python train.py --encoder_arch="convnext" --encoder_conv_stem=true --encoder_kernel_size=5 --text_encoder_norm="layernorm" --text_encoder_activation="geglu" --text_encoder_mlp_ratio=2.67 --text_encoder_bias="all" --text_encoder_qk_norm=false --text_encoder_positions="rope" --residual_init="none" --adamw_lr_other_params=0.001 --batch_size=256 --lr_schedule="linear" --final_lr_fraction=0.1
Rows from block 4 of the image encoder of a small contrastive image-text model, named by matrix and row number. Rows with one number belong to one neuron. Each number is 500 + 25 x the weight over its row's rms, rounded and kept within 0 to 999. All counts start at 0. Numbers have three digits each.
After each neuron's rows are labels from the 100 images, of 14848, where the neuron reaches its largest size: "strongest on" is what is common among them. Only what is clearly more common there than usual is listed. The data: photos with spoken descriptions (Open Images, Localized Narratives). In brackets: how many of the 100, against the usual share in percent.
# gate: MLP gate (encoder.blocks.4.mlp.gate.weight, 480x160), inputs 80-159
# fc1: MLP up (encoder.blocks.4.mlp.fc1.weight, 480x160), inputs 80-159
# fc2: MLP down (encoder.blocks.4.mlp.fc2.weight, 160x480, transposed), outputs 80-159

gate.403:502508479494476511469505478522488514508544499475529499497494545477492505481486517511479495509503462487528517550437497540499498527561480492488488514514513481489530510468459542455506458498544507476474486527481485521444477505508484487482487478
fc1.403:566501550531518489478473522504494509533496474514502453494498457506483478528488501528454494508549453522496492502544506452479498490468527496497510516515485512479414488546498494509533536553488489498536503471476489492492534521511544525492511545
fc2.403:511511462508501517505529447478494502518514509493524486485530494488522571515498498480503542492510483475508531467515486537461479508508481509480513498464519557513527449500516542523451483519504490473485510474482502527497484511507530506516532499
strongest on: text has "people" (67 vs 21.4); text has "trees" (60 vs 27.1); text has "buildings" (34 vs 10.9); text has "group" (26 vs 6.6)

gate.12:497505479528548492484474518498540509508511488513502472464470480498528491507518487507480520495489481504501511496520513516512519513470500506499493533528527502510503518470484455509471480532510508487479469456537526454505490460472475450474492492
fc1.12:471540475473476528487499550470462548522534480496507485500507522519490509493496510522544466528493539492512505488508491482520493472490485541517468506501513538515452512506493522476476492484489518501500482487480492509500449542526539521449462491
fc2.12:494494474558509500501423511466473485459479506516531513490494517495476498472510502490530529492495475530522487494497518511505443494456509508531504532468488504498495502508520471478476516439506495508502513527470507510503524506483528492487506477
strongest on: text has "trees" (56 vs 27.1); text has "grass" (39 vs 9.9); text has "ground" (25 vs 7.5)

gate.84:526547495488528513508497497499508484468439484533450499508481452452486482501469479510526519530504511482505495508522465501468488481487532499543443429496468486500496510524497506465508488510534461548509488491551512485520505492479478470541518528
fc1.84:467448458528536549497546495521510468521501519502496500481492499499547489503486541486493497482458546496544484529536485488482520460491503468464540518543506492509534495483493483499545525481484484514470476476474465489522498538499518538496463524
fc2.84:508502538443496514495521491510536505533483471447509455527512519523485495486457555519501496514500525477487524553469486495519511527495499488516462492531523475500560562467523468531541489479543515522476480483508558504468474469529533492506508518
strongest on: text has "wall" (54 vs 20); text has "sitting" (38 vs 14.9); text has "table" (37 vs 13)

gate.135:487503491488521507508520461530509488503513511475493494496468494506513506496479528497453543419516515550570489486497545498489491507495506460471498491527560495535483492472492493485492492489512496473501515498511501457533532519515501461445513504
fc1.135:476502509500501516497526440544501479516513510467508473498475478503517519521510548504428555444511506544550495461489551489497497528488495463494467516533561485519470465458499505518515489498517482490500503521499508467519496529502511467477514513
fc2.135:480510508537468494482533492514557521449504495512488482489511492506519502516494499489402470484490492477530483457492483546499506508530480476472507501475502483514514489491508555556482534522482518490546518544471481457534517563518503496534483533
strongest on: text has "people" (47 vs 21.4)

gate.15:512544528503483469498525519497419507565513496462490520486533477527474514440466485499515486504486475495507550505463498507518474496491490529479510465517478513497484485509473472506481543537509478520502557480497523544492528491507487463483485501
fc1.15:521517480516475478490497502479465536535470524502512464458472456511551505458484509487466475497520466474496538488457472457504514515528505510493493455489525500484485480494500493513548499514527502492526509464493559484489552553523493516514508484
fc2.15:527490492526516523516522527514537469508488534501522526490522537474483479492521512497491530505462505543482488467528474513520500463447550535507521503499489512535470469515459496525476522485487482530462516529492486496459494461530509509522524521
strongest on: text has "food" (29 vs 3); text has "plate" (28 vs 2)

gate.96:517482510482498490480542503534526504514454521522525498508477509510523521503524514533499485459469475456483493479485474525521495526471474523529533489470491470404534510522483510470500466506495531484537511493506494472483529411489521516476523496
fc1.96:498500510477501482498492476450464503482519503495502520504500472484447522497472496531511489524533491527513490521530486509448492530510525490534442521500522513557477498459522490489521533568551461505526505520529480481519543508499523482512481506
fc2.96:542496527519463474465516489465504497488509500486509490488510502497527506512485435482489495528528517517508528461457498471511513494479494534514478512467474534482532484455514534475492450499500543436511530493507547484507487465520501505512508470
strongest on: text has "water" (39 vs 8)

gate.32:461515553509467481560460482507506499459517460534518480483482529502517491548494480503497487501490499545494518503475500528489478501497493489482496501503480516501511511497492508478497514474491489539485511515491473517498501502486516474497519490
fc1.32:506455481526506502481538465485504508409485504473453466531531502462508487490494501487464491505531540492490506525529487479485484510496507485505506514509525484503472500511482529482502521520523488488508534495563524506522483518496527531509508498
fc2.32:491454528485505443572521521488489527516489538505523473495491484499474521507494494527507540500500490582448496524527510504531486465488495512441508460499478526485512481474490523479519524495499524471494534503486495473529475501492501484481482533
strongest on: text has "table" (48 vs 13)

gate.76:496483511477507501480519417524462533428490513509507499476500499492443510486509480504461504510493475503464501510524480490461495529495533501526497485529475506503480509467494518489502449498507502508450509481513469523497485480514474576524494509
fc1.76:494495485447524487529489442521474520439502507491578498506490485499487490501475498521462560481461503487495525510485505525470509503509526477540462495509502493480488497481501531481501465495514530507458474505501463534561510485467490531502511492
fc2.76:480489499471538468551542499467531537525497526514500490568483488507490502493458512529506486537482508509520451498477489510528510508491519524497470511474494463506484527520483482467512446520523503475491500501512543513518509509515518509514512498
strongest on: text has "lights" (36 vs 7.5)

gate.170:488495547498455475480537462521515476503502495507518508526488529526560476488493445482541489488504478546486475483485491517503544470525500539474523504502482444547522463484485492475489512477483479520520496526503513511477476498523468593490485490
fc1.170:515514453541562548501454476474499476480531467555488510523494486514481514509518551530510502496523547500482532508478541522491444489495536456481525518504490515473514523465494488507518520540480512499493474503546547488508501470492493443472497483
fc2.170:481508519489539556476512515470555486491480501546448496502483467508517495491468569528499543496466523504504515512567476513520521470499502530530488505470523545497495458487514511491453469483524491493496526510522512537500497506462512509467475459
strongest on: text has "people" (61 vs 21.4); text has "wall" (52 vs 20); text has "standing" (46 vs 23); text has "holding" (39 vs 16.1)

gate.477:492506512517508490487467531552511472555544492486503482480488505488549531531470490467482496507524456465504496526459504528521486483509489482502515473509511494509493484497470433491490566459491487513502513508497493509474470494446495465448484503
fc1.477:487502509554469508485469510527505467479476455470466525501500503503424544529524518483486479518463529524509486505510478469485513522492515554516480466521473481516501542525499516535488467505516493475468548494485468477497499537511460500509531478
fc2.477:517479509531464495491487473464506484494527483498531510504438503476453504473495469486496458463507485490517498511532554453527478493477480495445468515549506526535513457519530546511537510514451526482516530511533522514499499466504491513541477494
strongest on: text has "sky" (73 vs 24.6); text has "trees" (64 vs 27.1); text has "water" (54 vs 8)

gate.136:535502477481560500511491515522504479463454496482481484498529525532491500516539506480485490503506537512448495508501494477469528438520498509451480469520467512512480519500509505492510477467498521472464493504508520546549474481512458476520530483
fc1.136:489523549498547511511526480539509493470478518494530502504491527477511515513486510497506517482492520514491483479493480484465514436516501490501461495502531509495466514485515519437517476483485497481496458552523491491510466487471483505503503488
fc2.136:477522514506534489526474535484516512481519544517544500518469486535511510536462502537504520534505477472517498489512528470483477495496503500492459500497495503542505494514576517509515468468493468487489514564502523500528520491544494502474478527
strongest on: text has "lights" (31 vs 7.5)

gate.433:509482530487504514489503467467497470499451483485493497497501526473488509507478491490520534484451493525522488468515534510493507482498473485501518523465491476500565498508557481516514499484502473494486525511544487498476490507476505510482512487
fc1.433:508499461501505521469479482454518505467484499486456423490510495454531490475525498536473480493514492546508495518551541497501507512539473514541473529499512481502519477494486484495538512473489519486548478513482495525486477475471499524507509502
fc2.433:526492486507522495499492516478475481514508494495562512484509489442486514499455508483448452469465490542523517479505510482505498470493504478482478487496470539489507452476456541529481493466474503532517551488529466522461542441486531497508495472
strongest on: text has "text" (32 vs 6.6)

gate.405:501513487478493510509478523474492479476521505503478517531531470533528485528507496490486502487523577525472487521495475504534505534487498480521496518521492523508459528511482485469495501530478458506520493505458523511517477483498502520487454486
fc1.405:494496516461530516515494534508522539457483492466463493532507503515471480507474478522456501480471538505498504492480529560575464503485518485513470459497462509527510475499495457491510493531472460518484504502494509442518522509512468484497489493
fc2.405:456454489480508505487553531494470501510535448515509492500546504488540481500527480509533496503517506492494530480455465467508493501488505534491534494493465501520501508529469501478490523547522523489526428534542525528497463501540474495509485532
strongest on: text has "table" (53 vs 13); text has "sitting" (44 vs 14.9); text has "chairs" (28 vs 6.9)

gate.222:538496463504489483528555478517497533515499494459502517493469501481478520494480532509562464493515502456483470475453481523511525527525506485513526495463542475494522486451500480470494492480519514483552508501487545479520456493500516485496556506
fc1.222:524517499491478499484552497501482527515432525495483504491486533488483473484558476468482481468513472515522491512518509506494492485492510512513515516430541500488517489510497460525472490465506511530496501478437483500506498503555514513501545522
fc2.222:459492514509521501490461524505502502504494512524551513499449485493482522478502482535525488499491495478483465558474537492525550492510501529508490506506530478501510529520525476497471522471498507498446542529494509453483504512506517509490505528
strongest on: text has "standing" (54 vs 23); text has "holding" (43 vs 16.1)

gate.460:477486510444556525474520497529498488510502490498517504550482507501475514497509488506525520493458537495490517501506471497543535492487500518508507517460493479471529536504517477495523524520470467454477474519498512468574519454523537494501494488
fc1.460:502463454507472504474496489540522502492510521540497495535463464491482522502504506523474497535489488500510518505527465503496475513521485519479490503532518539504514515482436489483535495496464519493535521518480451507438538520494496508497520500
fc2.460:486509502519504488503490475449527504497534465519472501517515461500500487513487548497563478509506509535521487491477501512474506492506483536517488516475523501480481522502508502487466495490533439564503497463520504479473512490495489435478553497
strongest on: text has "people" (54 vs 21.4)

gate.70:518505499437475529566484487530518516499522548509492510528496506575459490498495475486498505492505478479469545517486531498515515459476479523457471477482494496493567508495508497471503490483499506529447511530456494511478520503500494490511474472
fc1.70:520440519490502514470496464510478514485507517503502486494538469526524543499553485488514522515518486480500501498531507530508534449519562473507525490521504492474461474486506565536484490481483496476509502495524512519492470477522464478502560519
fc2.70:492510580521454517508538510486489479499465480534504529537500505497517515540447539485501534487545475539504523480492508473496479471520467471484502485490526527458525512491493490490532532468511475508526486535480471478486555488515540461518499511
strongest on: text has "table" (46 vs 13); text has "sitting" (34 vs 14.9)

gate.354:522495442460496493471516537531481500475482496510505561480514489515475480482442506478478477491491543561494500499540481549453502521479533479533511459509480523499502479517485501516425501473465528521486491495526495499526513509509553502471501490
fc1.354:504492422540514509475498504502466507471471480499494499480536471480514509507508519522501508524521541490474529509531468491538562492487516500486473466521530518497521490457547507505446552488522494488492504500468502513514434488498539490453574520
fc2.354:506512462485533494489509507468476487516468506511485517487517486532502490482506518514466483505505505493502520503452513514503533491466485517529493499504523492524501524473463490486507524537488524506490500518481495494447519485554481496465487482
strongest on: text has "table" (32 vs 13)

gate.62:452496496442507537517475511513567525483512500494473500515508481492492470540537504461519538516525481510512546492497526501483519478479524513497506509528510495504512496488499573483458490495484538475520474514517489493474442481479491486459502515
fc1.62:548530501507506474462519511508473487508482473545457495499518501491490524428485555488536501506483504512490477509517551518515415498524486488516499463508533464530490486508501423522477533496493456517513511508495495509553555525476518503514471510
fc2.62:507482510463518482438503438480477525506491521560498483460473518526500486486494514458488488482555514460485493494511498510469490494453630488495478521493495489514507472457510544491494539520498514500550511506499517511515476494504529528470470479
strongest on: text has "black" (25 vs 9.3)

gate.478:485499520492509540491509512444525502549454481511497514494512502546495502459511469446474504502487497490501461486497504500473525525498470510531504471463515498512513505514541491501484520479511485460501516498451486463503452501530537524550482514
fc1.478:508495478487469540510499500451502493498456491517525472523466477475528473486514461512466520547505528483457520494535519524512502517509471477506537468515526568474504503521469478492486595492544502507560510516492467492492471489492498490511523464
fc2.478:487486498476521450506478559506494477466550487504532496458496499451493515480473506502510556494482492528485510519501445527485507484499457497492522495493532508541485502481528509494516520472486482541533458461548508508450541539522499479516515491
strongest on: text has "wall" (44 vs 20)

gate.429:430483517496531519521492517502478504510471501439476477485534484496544546533500507501514487483504502523482464497499526491513479489510512480475525479524458532483499516482526482466536517563475445525476508536513467514507446521501486524496489504
fc1.429:511550485501483500457537513485489475480486490447418566492529483477535530459428531503515502503516480491496489514551502487496533522504488483465509515543478503498482504531510516444528497482526475478502513488497501503491423501522476515458483513
fc2.429:499515506448480473495546534523521530491535441500509472534519504505501516488499507585531514504511493536527509496476531476505514517503511502479458517548505511517501497525500445550515530542489498502512444509504520508466488489518511515463476432
strongest on: text has "wall" (44 vs 20)

gate.197:490509444466484541484504505515493494489521528508517535514446541452510480510467503509542500495503512471501494499514478543519541503478478487476526479475535509465537438479533482533485493467519519498484497508520533526506549482527513495530505489
fc1.197:497506481508501474469495531501513501497501522557510497501465462503498501471488508485431482523482492497478484498484503500421541547483514466506523503552448505523516500477488506487498466531469455483514473494511531540522506523550524536511528537
fc2.197:461525519470434510479462494481474494509544446488453477479476474491555513496468512513493506507511502519502533464492507497463506523479499526529500497488499429543496497459502482550489447485517473519498479452506497551461493478517470530525485445
strongest on: text has "trees" (73 vs 27.1); text has "sky" (59 vs 24.6); text has "buildings" (42 vs 10.9); text has "road" (37 vs 7.7)

gate.259:454502518506462509492506487498536486494526501483511517498502474485511452493533496491489538483500496507487532492535508509504488515510532519485494534473495512488531452502473512532469537463454488504464551476514480498558496496478573452509491471
fc1.259:560518540415494494534496522527494493476547457475453456494481469506487515506471527506497483499507491496479492506502499478532433497458436479497473518524438542527521517464491471487555465524559484484532516537507487492507489509525524502493528497
fc2.259:513504533491487470522550467469472498503506496522526485448491438516521513491499526506544516485511495470524505540507500489519491510488575525486477508497546459502535509483486466473494544503511469500545498477498463443488497509505474515438501458
strongest on: text has "food" (42 vs 3); text has "plate" (34 vs 2); text has "table" (32 vs 13)

gate.307:482489528450511502514526441475504461509485489480517464524491505495489499489474467481498459447512518529454507518445539503496494480496465498492502538468527490506521535479535472513530483462491506490478523521503499525540475434515532506505471482
fc1.307:464541533520472480548522475476478510462439465500486489488502484494508492479498455518525506518541496534468507473503590474501503513500473489468518530520491500501505517505528465498527521485505532484478525557457514491516455509495478484508478520
fc2.307:511511502493457512472491475465479513513516559474502521499517487464524479508510484524457507455460511511455541473516484462482510476504492523537496484521473471469494493475486499525462484474508488546507588509527467526498508495521509485494495508
strongest on: text has "text" (30 vs 6.6)

gate.342:494529533515516523487487491561530495504518486479525459485463497479466502475462490526467505504488541480518506450480494507530522530482492565495475492478489502509499504514534494529491517498546479521501479541490530520498503495483507466499487509
fc1.342:543455477506510495479537498453492480498485541472483462529516513512522542497473522527487531516487511518486452517564520496484481505510515469507511529518536487517485499503511480468506484517473534499500513485525499497546514502507479495469487508
fc2.342:495495506525445481474500509521509477451515489503492490495501502465452529503451497492435458510548453498463453478479510495460530479553515511518459512534477516512472560507476504435500518482483520516490499504481542518470484514510467502495508502
strongest on: text has "sky" (90 vs 24.6); text has "trees" (79 vs 27.1); text has "buildings" (35 vs 10.9); text has "water" (28 vs 8)

gate.419:489531509471542533437519565484509454483505478486494463550566450519549491488494476504522478517526499495486482507468478497506474527515456514516496484486543479509547506522487510514494479492481471488472495527502516486489488572500507474502490526
fc1.419:547485551472479506484475502506473486487508467536476528479535527528521440521512455476541488469513552496509497515519509511479497434497479494496497486475490548510509493494480489523524498526481524505505500492521483547477489533493492516491494509
fc2.419:510466474523496495485485473522519488513499493518541490504490558528481522481440486495490486482504536541487493449542531469507499453510535524493483483483453489465503452514504495523444505483475458512528505500475472518558493530474534460488471482
strongest on: text has "table" (35 vs 13)

gate.166:534482488483513498516501479503511512496475529533495472492507496499579498559477529528516494505495499519469507495510498490493547488491495520527465502507517474526472508499512498492506436533503466508445474484493486523548516534522516521519515504
fc1.166:497499542516526544489509505483517489485495462516513492529497499508522485549517458490495480477490507513495509504522467480531445526478496503549504492496481484479507477498461521517501490485484479464555466499502479480482468525527505496496519509
fc2.166:507528512539499529517507493529491495535470449490518530534566494535488482484481478499503509440533477519460488471511462473504548508533481524479502451513462462473475534508515493508501484512514468490512488438488503555469476483505528508516508516
strongest on: text has "wearing" (38 vs 12.4); text has "woman" (37 vs 9); text has "man" (34 vs 12.2); text has "smiling" (32 vs 3.8)

gate.365:479425480494505470495521512460450509551529533499544487491479478508508491461479497486432498552535500454492543488489454507500494490511474515525486486491499503512464475488528519514497520514503498450521480510476577516531477510506504481503495477
fc1.365:493506490496529453478517514492475515521496514537516511538536520486517481437507489492477509503469451488509506496454519472516495480518493521511482485507521521582469479504530457547483479494474444489503514482505541515500516515523448492475493470
fc2.365:434521533498513518540509511501489469489481474441517518494521490479457502496518508493446501540472481533482479519518478504544507463471644507511511500510506480501501517515499497488475464492489518502494537524498495496493468504514463492518526513
strongest on: text has "food" (30 vs 3); text has "plate" (25 vs 2)

gate.65:489514474503467481534512487506481498475478470473482536507545505550503443481528500528534485459490468493541511472532476480526575481492458504519518506465518507487490470510510515509543475478505484498482489485514512471468476527492507485527488531
fc1.65:494505480511520525497502511501478469515505506516503511535469475514494477507516482534509498504477494485514496505564471488490486510497503514508519501457505527511521508555464494536501441514485475475513482477477499493517443521487495485508510480
fc2.65:500522506512517511516498483487455489486511504522545501481449519539526512527517514467495490534533518483480481479489536472479558494508527500446496497525502486487531519505503503503523520531509480494470496504539499503524495456480486495536504510
strongest on: text has "standing" (52 vs 23); text has "holding" (35 vs 16.1)

gate.156:493501529489476491540499487482466470499458529542532455461523499505492507480536477528494511466509493519477491506442522527516516481517510486468482499512495493520543496468523470509483510536503494528520533510525504495456489513515471507469541489
fc1.156:499520487515519518522539489487533529464521499464483486553507520479515498490525523504486463568495525520489515511476472490503448513482499509485528501508459490492458485553514512481503503497486513487489529516531519512474475437532524505535454495
fc2.156:461492506489507488497498473477489498524498482453477483532480469489473493471488487543496481489508510467448507495464500536536531474542486531465526528460511548495496504546488506462529510481526488542495439501504525507501492503477475465484552493
strongest on: text has "sky" (64 vs 24.6); text has "trees" (59 vs 27.1); text has "grass" (32 vs 9.9)

gate.281:504497541496526463476495505444519506515504530498533509484511553462487459482523501481543480509496529456534519525478513525491494507465493502508494467473472474467512543536489517488510487447521505492476479558502487479456524507515528543516452495
fc1.281:537453498504518477515531516515501494528554498508504503521462532462506493502498499558524450501507499486519528496485499500480487483496506519460487513525547487493538541505516498473466526492499601454501501498471524496507517497465535481520535514
fc2.281:507520486469489503529501491519543525488510505482527493548524499561469467491468495516453510448452497483483479516510473487534498533497489534528502520479456484523457500495494448504528499533496517505500508540520551490512513479454507497474468481
strongest on: text has "building" (25 vs 8.8)

gate.463:438445493518515482446468501467470513486501511492515481502496489541531455468546480499459537522531493468483511475492465517478523520539510537456486538518491506471519493529510565497467501455458517510477521509480541457532501534515499511528504481
fc1.463:525519523471472543537522453518513478478500475465477459448525543455492503516477500528512497468471543511504487523504492489511479484513484494503502538458494484505536514465531481510524525526513512469482466480512500503466458489499468517480504529
fc2.463:512500489513463468477519500456479491533537486540506533501478493471470504480498492528473512483492476498512493521495509515489468505457465523447496453494525526466505481507511503507495482517443507495539501500480445458473535463547469463461511539
strongest on: text has "table" (32 vs 13); text has "food" (31 vs 3)

gate.218:484501461522506505498486514513471474516506500503506544542486453524503505516492525519465446525488483519500522513501541478473487443498502500514500485500499508478492469483449511526475562479486549535527528518445525470536495534538499489492496535
fc1.218:517469461502513513504471494513503531493476495525512486507450445514482450530475500532457527511541507497484535501486507503535489529459478486480461534528508507543501510455530477534481486484487531524513463482533538520516504454436559502491495483
fc2.218:506475479470496528481471462488460493506486501513501458491507510453495505514538459505499489479496460561504521479483506511458498500504493504519504465472470518450536518544465457500462517553489483479456495532526509534490473489516517496507511500
strongest on: text has "wearing" (41 vs 12.4); text has "woman" (36 vs 9); text has "smiling" (28 vs 3.8)

gate.77:515520467461502483487484494490512466524475471471544501524495513519516504514535457521559572480494467547466533483510532510515502503465490471518505501520469483546466487541482472496491528527535467516535529564472498463495548479523499504480479510
fc1.77:523465458468490475541489481500509443516476459478546519509485516498509527492467435523487558477501518548495479483522550473501480515458525512489525482511454525463433515519518508479464459541510499525502505527509506490460479488521542529495503513
fc2.77:450476505520458436486468522481539522501519508525519470474459479511530543474487499538498482473498515473508530528529505458508497494499485487490563514479494496438515548495541531510473440494486532490520549517510492491482513519487511518543524501
strongest on: text has "text" (47 vs 6.6)

gate.110:483475500515462500556477499539530517498502494481494495450489494510494509507495521541492532510526492511499524511496504496516508514520515512512493513470510528449476492427522500522503516474486429522463530476491497532491489551482468521482471528
fc1.110:498507493500485474462525501450511490475505512467515473466508535495520499468483553542501499475494520513483482504536505471492503500480472500456495512461534498526511553504495534526492450521484453540554524461496488496490511489498534508489488493
fc2.110:483512520464496490534533477533496500468512496495481501468490503557492506496508504545520512512508513485513452475475513484496482500516492508464551508524505515511474483507490487528487552445518507474504516521511452524462488543483496508486483525
strongest on: text has "lights" (36 vs 7.5)

gate.459:493493512511492511503507521446471474484501489473517497524511512478498625477476538508503506504494512518495467529501496517511503483506483501518493497428501479468516536486496517482480504505495498512547504498456500486527448464519498500493529552
fc1.459:506507509482518492509505474526538511521507520515480492477498496523489386502539446496505495486509472482507526461489511485489490520502528510473484505547494527528489449511508474520534490506506498477452513499527508518482548515479504511512477449
fc2.459:497471481511504517500476464506428523504500509482518435538509475486485490529492493488506505434526456552531511507545506519528503469530496502524536479491496496480512537529498487493473485486479513528502548468463517505480467485443514494471474531
strongest on: text has "building" (27 vs 8.8)

gate.272:508504512518502511486491521472458471505463513487551474554509482513506548531504549513480484513470486496534503473464482490491477484473508513510519461516499483504518485534446515491501449499511475473531507524452525478526479510474520507512518555
fc1.272:490521528478523503470474539501541548490524541509476482502514501469514447503541482504483480501509487509475515525483498476479500536526460516526469542535484522537519523495516496565521512515555499476523528507460495498474538473515524477533497450
fc2.272:469482522492522524508458495487494486488525510523527486480516496515472531500508480521527498454472504467473473522548529500478503524506502488509545534499534520444490476497519496488510560489474513495488507503508464539538497489482535488460488537
strongest on: text has "building" (31 vs 8.8)

gate.452:497499500443509480526482529482478490503464475523497554490504523487468549480444470542524506516478486512461465450534499517500449506521525484505516504509494481529534518531507500511458509524531529514527490494473472479508480522522474515470488463
fc1.452:502541585512488515487491496489492485479520499527524498495489450501481497500499515500490521503492500472507457490488484472528453492513533476511538469478510486532526460485495472501466506525508479486517488516490516500523490490509528482524503542
fc2.452:483486508480514492530525508537495492532463529531453499485475526470499442467513516489467526496490486510516510514499521479476485453512504473479489493531438565519444506487502521470496497550464482505475536526528506516514502472487487480542466440
strongest on: text has "water" (53 vs 8)

gate.86:503495498479513513540466524476496512497493502509510507520494538517498524453519526497443498499512519457497487454499492505491507529499491502472484438485485512494548486504519516478502512511536484460463483543500523449539490551472511516559478510
fc1.86:483506503513517529543474541468467499498472482503476465534519498496482514482530495507480487462495494507501493484550499495530536516502516436503424512501531502514522463478545484510469499510545494509451493514484527501500475531463504534557483511
fc2.86:485529518495492446489532479548523553503469527471479503497510490502521512552518544504536487512513498492474492507551523447513496478529453517512507512495507547552544485511485479494524455484482503467475471464529507506533542473516539493524518533
strongest on: text has "wall" (41 vs 20); text has "table" (39 vs 13); text has "sitting" (34 vs 14.9); text has "chairs" (31 vs 6.9)

gate.72:503509488481495510486519488520495494553488498475552503502545468481509496464514502532496491523503507501518497523480494458542524499533538489487470496508465509521472507485481506497470522488520510497532522513505506524514513528498500524461508514
fc1.72:535485491522505506509530525485476482472533492520520526482467521504489496487495523457509498499500513493497462493516494568435484502475489497503557544465484508469568511490513470506543525500480509538505481483518479492518478465498507516498473493
fc2.72:510528480467523508511463489518525490486496490539494519465536503490551498490501523513526496502525477493548491489563513480475419540497500486482497546499550548474508547521539486498505530482549494503476503510538498512485530483533459525508501494
strongest on: text has "standing" (50 vs 23); text has "wall" (43 vs 20); text has "holding" (38 vs 16.1); text has "man" (36 vs 12.2)

gate.444:481486500488535548488527497525489491506498525508513513517477507485496530479480517487498449520485475473508487490496493509498512471471500535494496525466475520479531511452565462507499489417459495469546541495549492510547471491504509541520509480
fc1.444:531533509524479469477493499472523449490457499500489399485557487482513464486496474511515508500512502506526556530519485544487478510513501488497511493489492519512508516559501534503510482561509549516476509503456472492470503497530478512508514478
fc2.444:460509494508503496502490528503544502500511526538518535456516510491481536506511517498510484497455521470512514513516483458483532484505488509536474492525497516553495549503506525500496538536529472530502517509522483486529481546490511474493488491
strongest on: text has "man" (37 vs 12.2); text has "holding" (35 vs 16.1); text has "wearing" (29 vs 12.4)

gate.402:485511501488546488455507489535470511487456472472480510540487497508473482478463501519496523492499530478453477487489480500509492550462499505448529555474460464477473480540530477435484533469483494518431511478510533504535511515550487471514484514
fc1.402:483505505491477541485510487445519555520551511483524458480515494474522494514507502506526490511498476528497486483507501482472501513586485510556482448525518523500543495473511505480501467490508480465491516486472493496491526497484529523494498505
fc2.402:513526523484527470532496504509492533474490474492472500481497505514486469537547514443476470503499443511518484503525501524505473523487485520497502491482495453511486462494497498461478470483512487482535484515500488504488499507515539503499458465
strongest on: text has "sky" (79 vs 24.6); text has "trees" (59 vs 27.1); text has "buildings" (28 vs 10.9); text has "clouds" (25 vs 4.1)

gate.88:501511518505504496488500515482509482493485510510535492527495504476458536494522526483505480525503494503460547492491512460487503509503569491539472489504439475503504523504414512497526459507471470522504515475558516519545503482447550493524507508
fc1.88:545481513504526497467551500531438499484515484521511507477505482487458519520497531483514494533500519489486496523492494511465520448490443483527504491536488500527489500510442473480526460526483518497493551507492491519533490481464533500518491491
fc2.88:495461527491533560509526504489511482467476524517510479545493517504490470480508472528500502500497521470476489486526475510480483543516517518496448459502518523527455529479511541468519462441467477498475507518525512532517528527512504519472524522
strongest on: text has "people" (51 vs 21.4)

gate.289:489504521491502510505478489495517475469572498475489487473501504525544498473549509510503509492519501501435508442524572518523493496486489506518465535480556496492497475545550477547523458489491524485507510531469461493520439510517499499496513467
fc1.289:490544496510515534504497499560468564518468506475528504464490462516528509483504495505500486530522514515519513570468461464476478500502511511470502436505480506521513491467492541466503560492515512495487461497484492486505498522498482496462484458
fc2.289:499539495512481500486482509528489478514458492510516496510496526502471482533510499533503543498516480486516461494513508531523539501491483504483531536472481481542498470461501497489506501472516535468579469496469571524504488515506462451489451526
strongest on: text has "text" (25 vs 6.6)

gate.162:515497505417480506513518537473469471508481473503420512488507471495503463469472478515525512511506507520507473509492531471481486518503495510506540520522487536555480492505514486474497516530491511499501503482495529521485512526508455471461485519
fc1.162:510463522535523516535516494510459505467518518495514495485475521485499533533540497543493507452505508510508516489486500496525522535444467490495486472542494515460485514465539471516541480489511509507488473520477515473496490516495503534542495485
fc2.162:482525521548483529452506518482506510475522498480507502470549512499511565520500473476519498541503590479533475482490552535476527533472515499476518504493488501502458496509471495525508498509469529527478484497534491483514501459471504501507492488
strongest on: text has "sky" (61 vs 24.6); text has "buildings" (32 vs 10.9); text has "building" (28 vs 8.8)

gate.260:505496490501472482503512517474492500497527536541501492499472477525527473521532527515493492500467526458497504466514508542464503493519479500537516522507496482462491514502542528513506531489474477469489523481518549526493540518470530465480521484
fc1.260:528539474538496474523484514500549533489551491517502510489489468523511451475511497539489523508529443503467520450495484520509513522520502510490467528507497482503504476488482523506536514454489505464461514476531502513519527491471515463504517532
fc2.260:486500530520532476464504495482529488451513552475457507518523529471491539499485485519474509499489504479500476469516529495461466446574513504517487500507461491475481492496505518499475494499466503503500498508504494462532492508511550490475501508
strongest on: text has "food" (25 vs 3)

gate.416:461546534477511509511469488501517527501474491477553482449508513534511518521450512519524488560495482473479470483556537520553490473511518483487535503480538503503504476515521506540484507511482469461547522454516514479486468523483485440487490495
fc1.416:520484532511517532437490555463496492508492473453448550453507475509469486497513479531532497504493479457515482502494503482502517551509481507513495493490492482508463564503506492503494504505449505488538495449484471470489526497543459525536512501
fc2.416:527457474474491492511501470508511481510512529490542484511488503485559517515491508443517470492505517505516493506532480497523488511498476466496520506469500500537477538499518444522518465493489532501487501495546540530501496509500513484479437479
strongest on: text has "sky" (60 vs 24.6); text has "trees" (58 vs 27.1); text has "grass" (32 vs 9.9); text has "plants" (30 vs 10)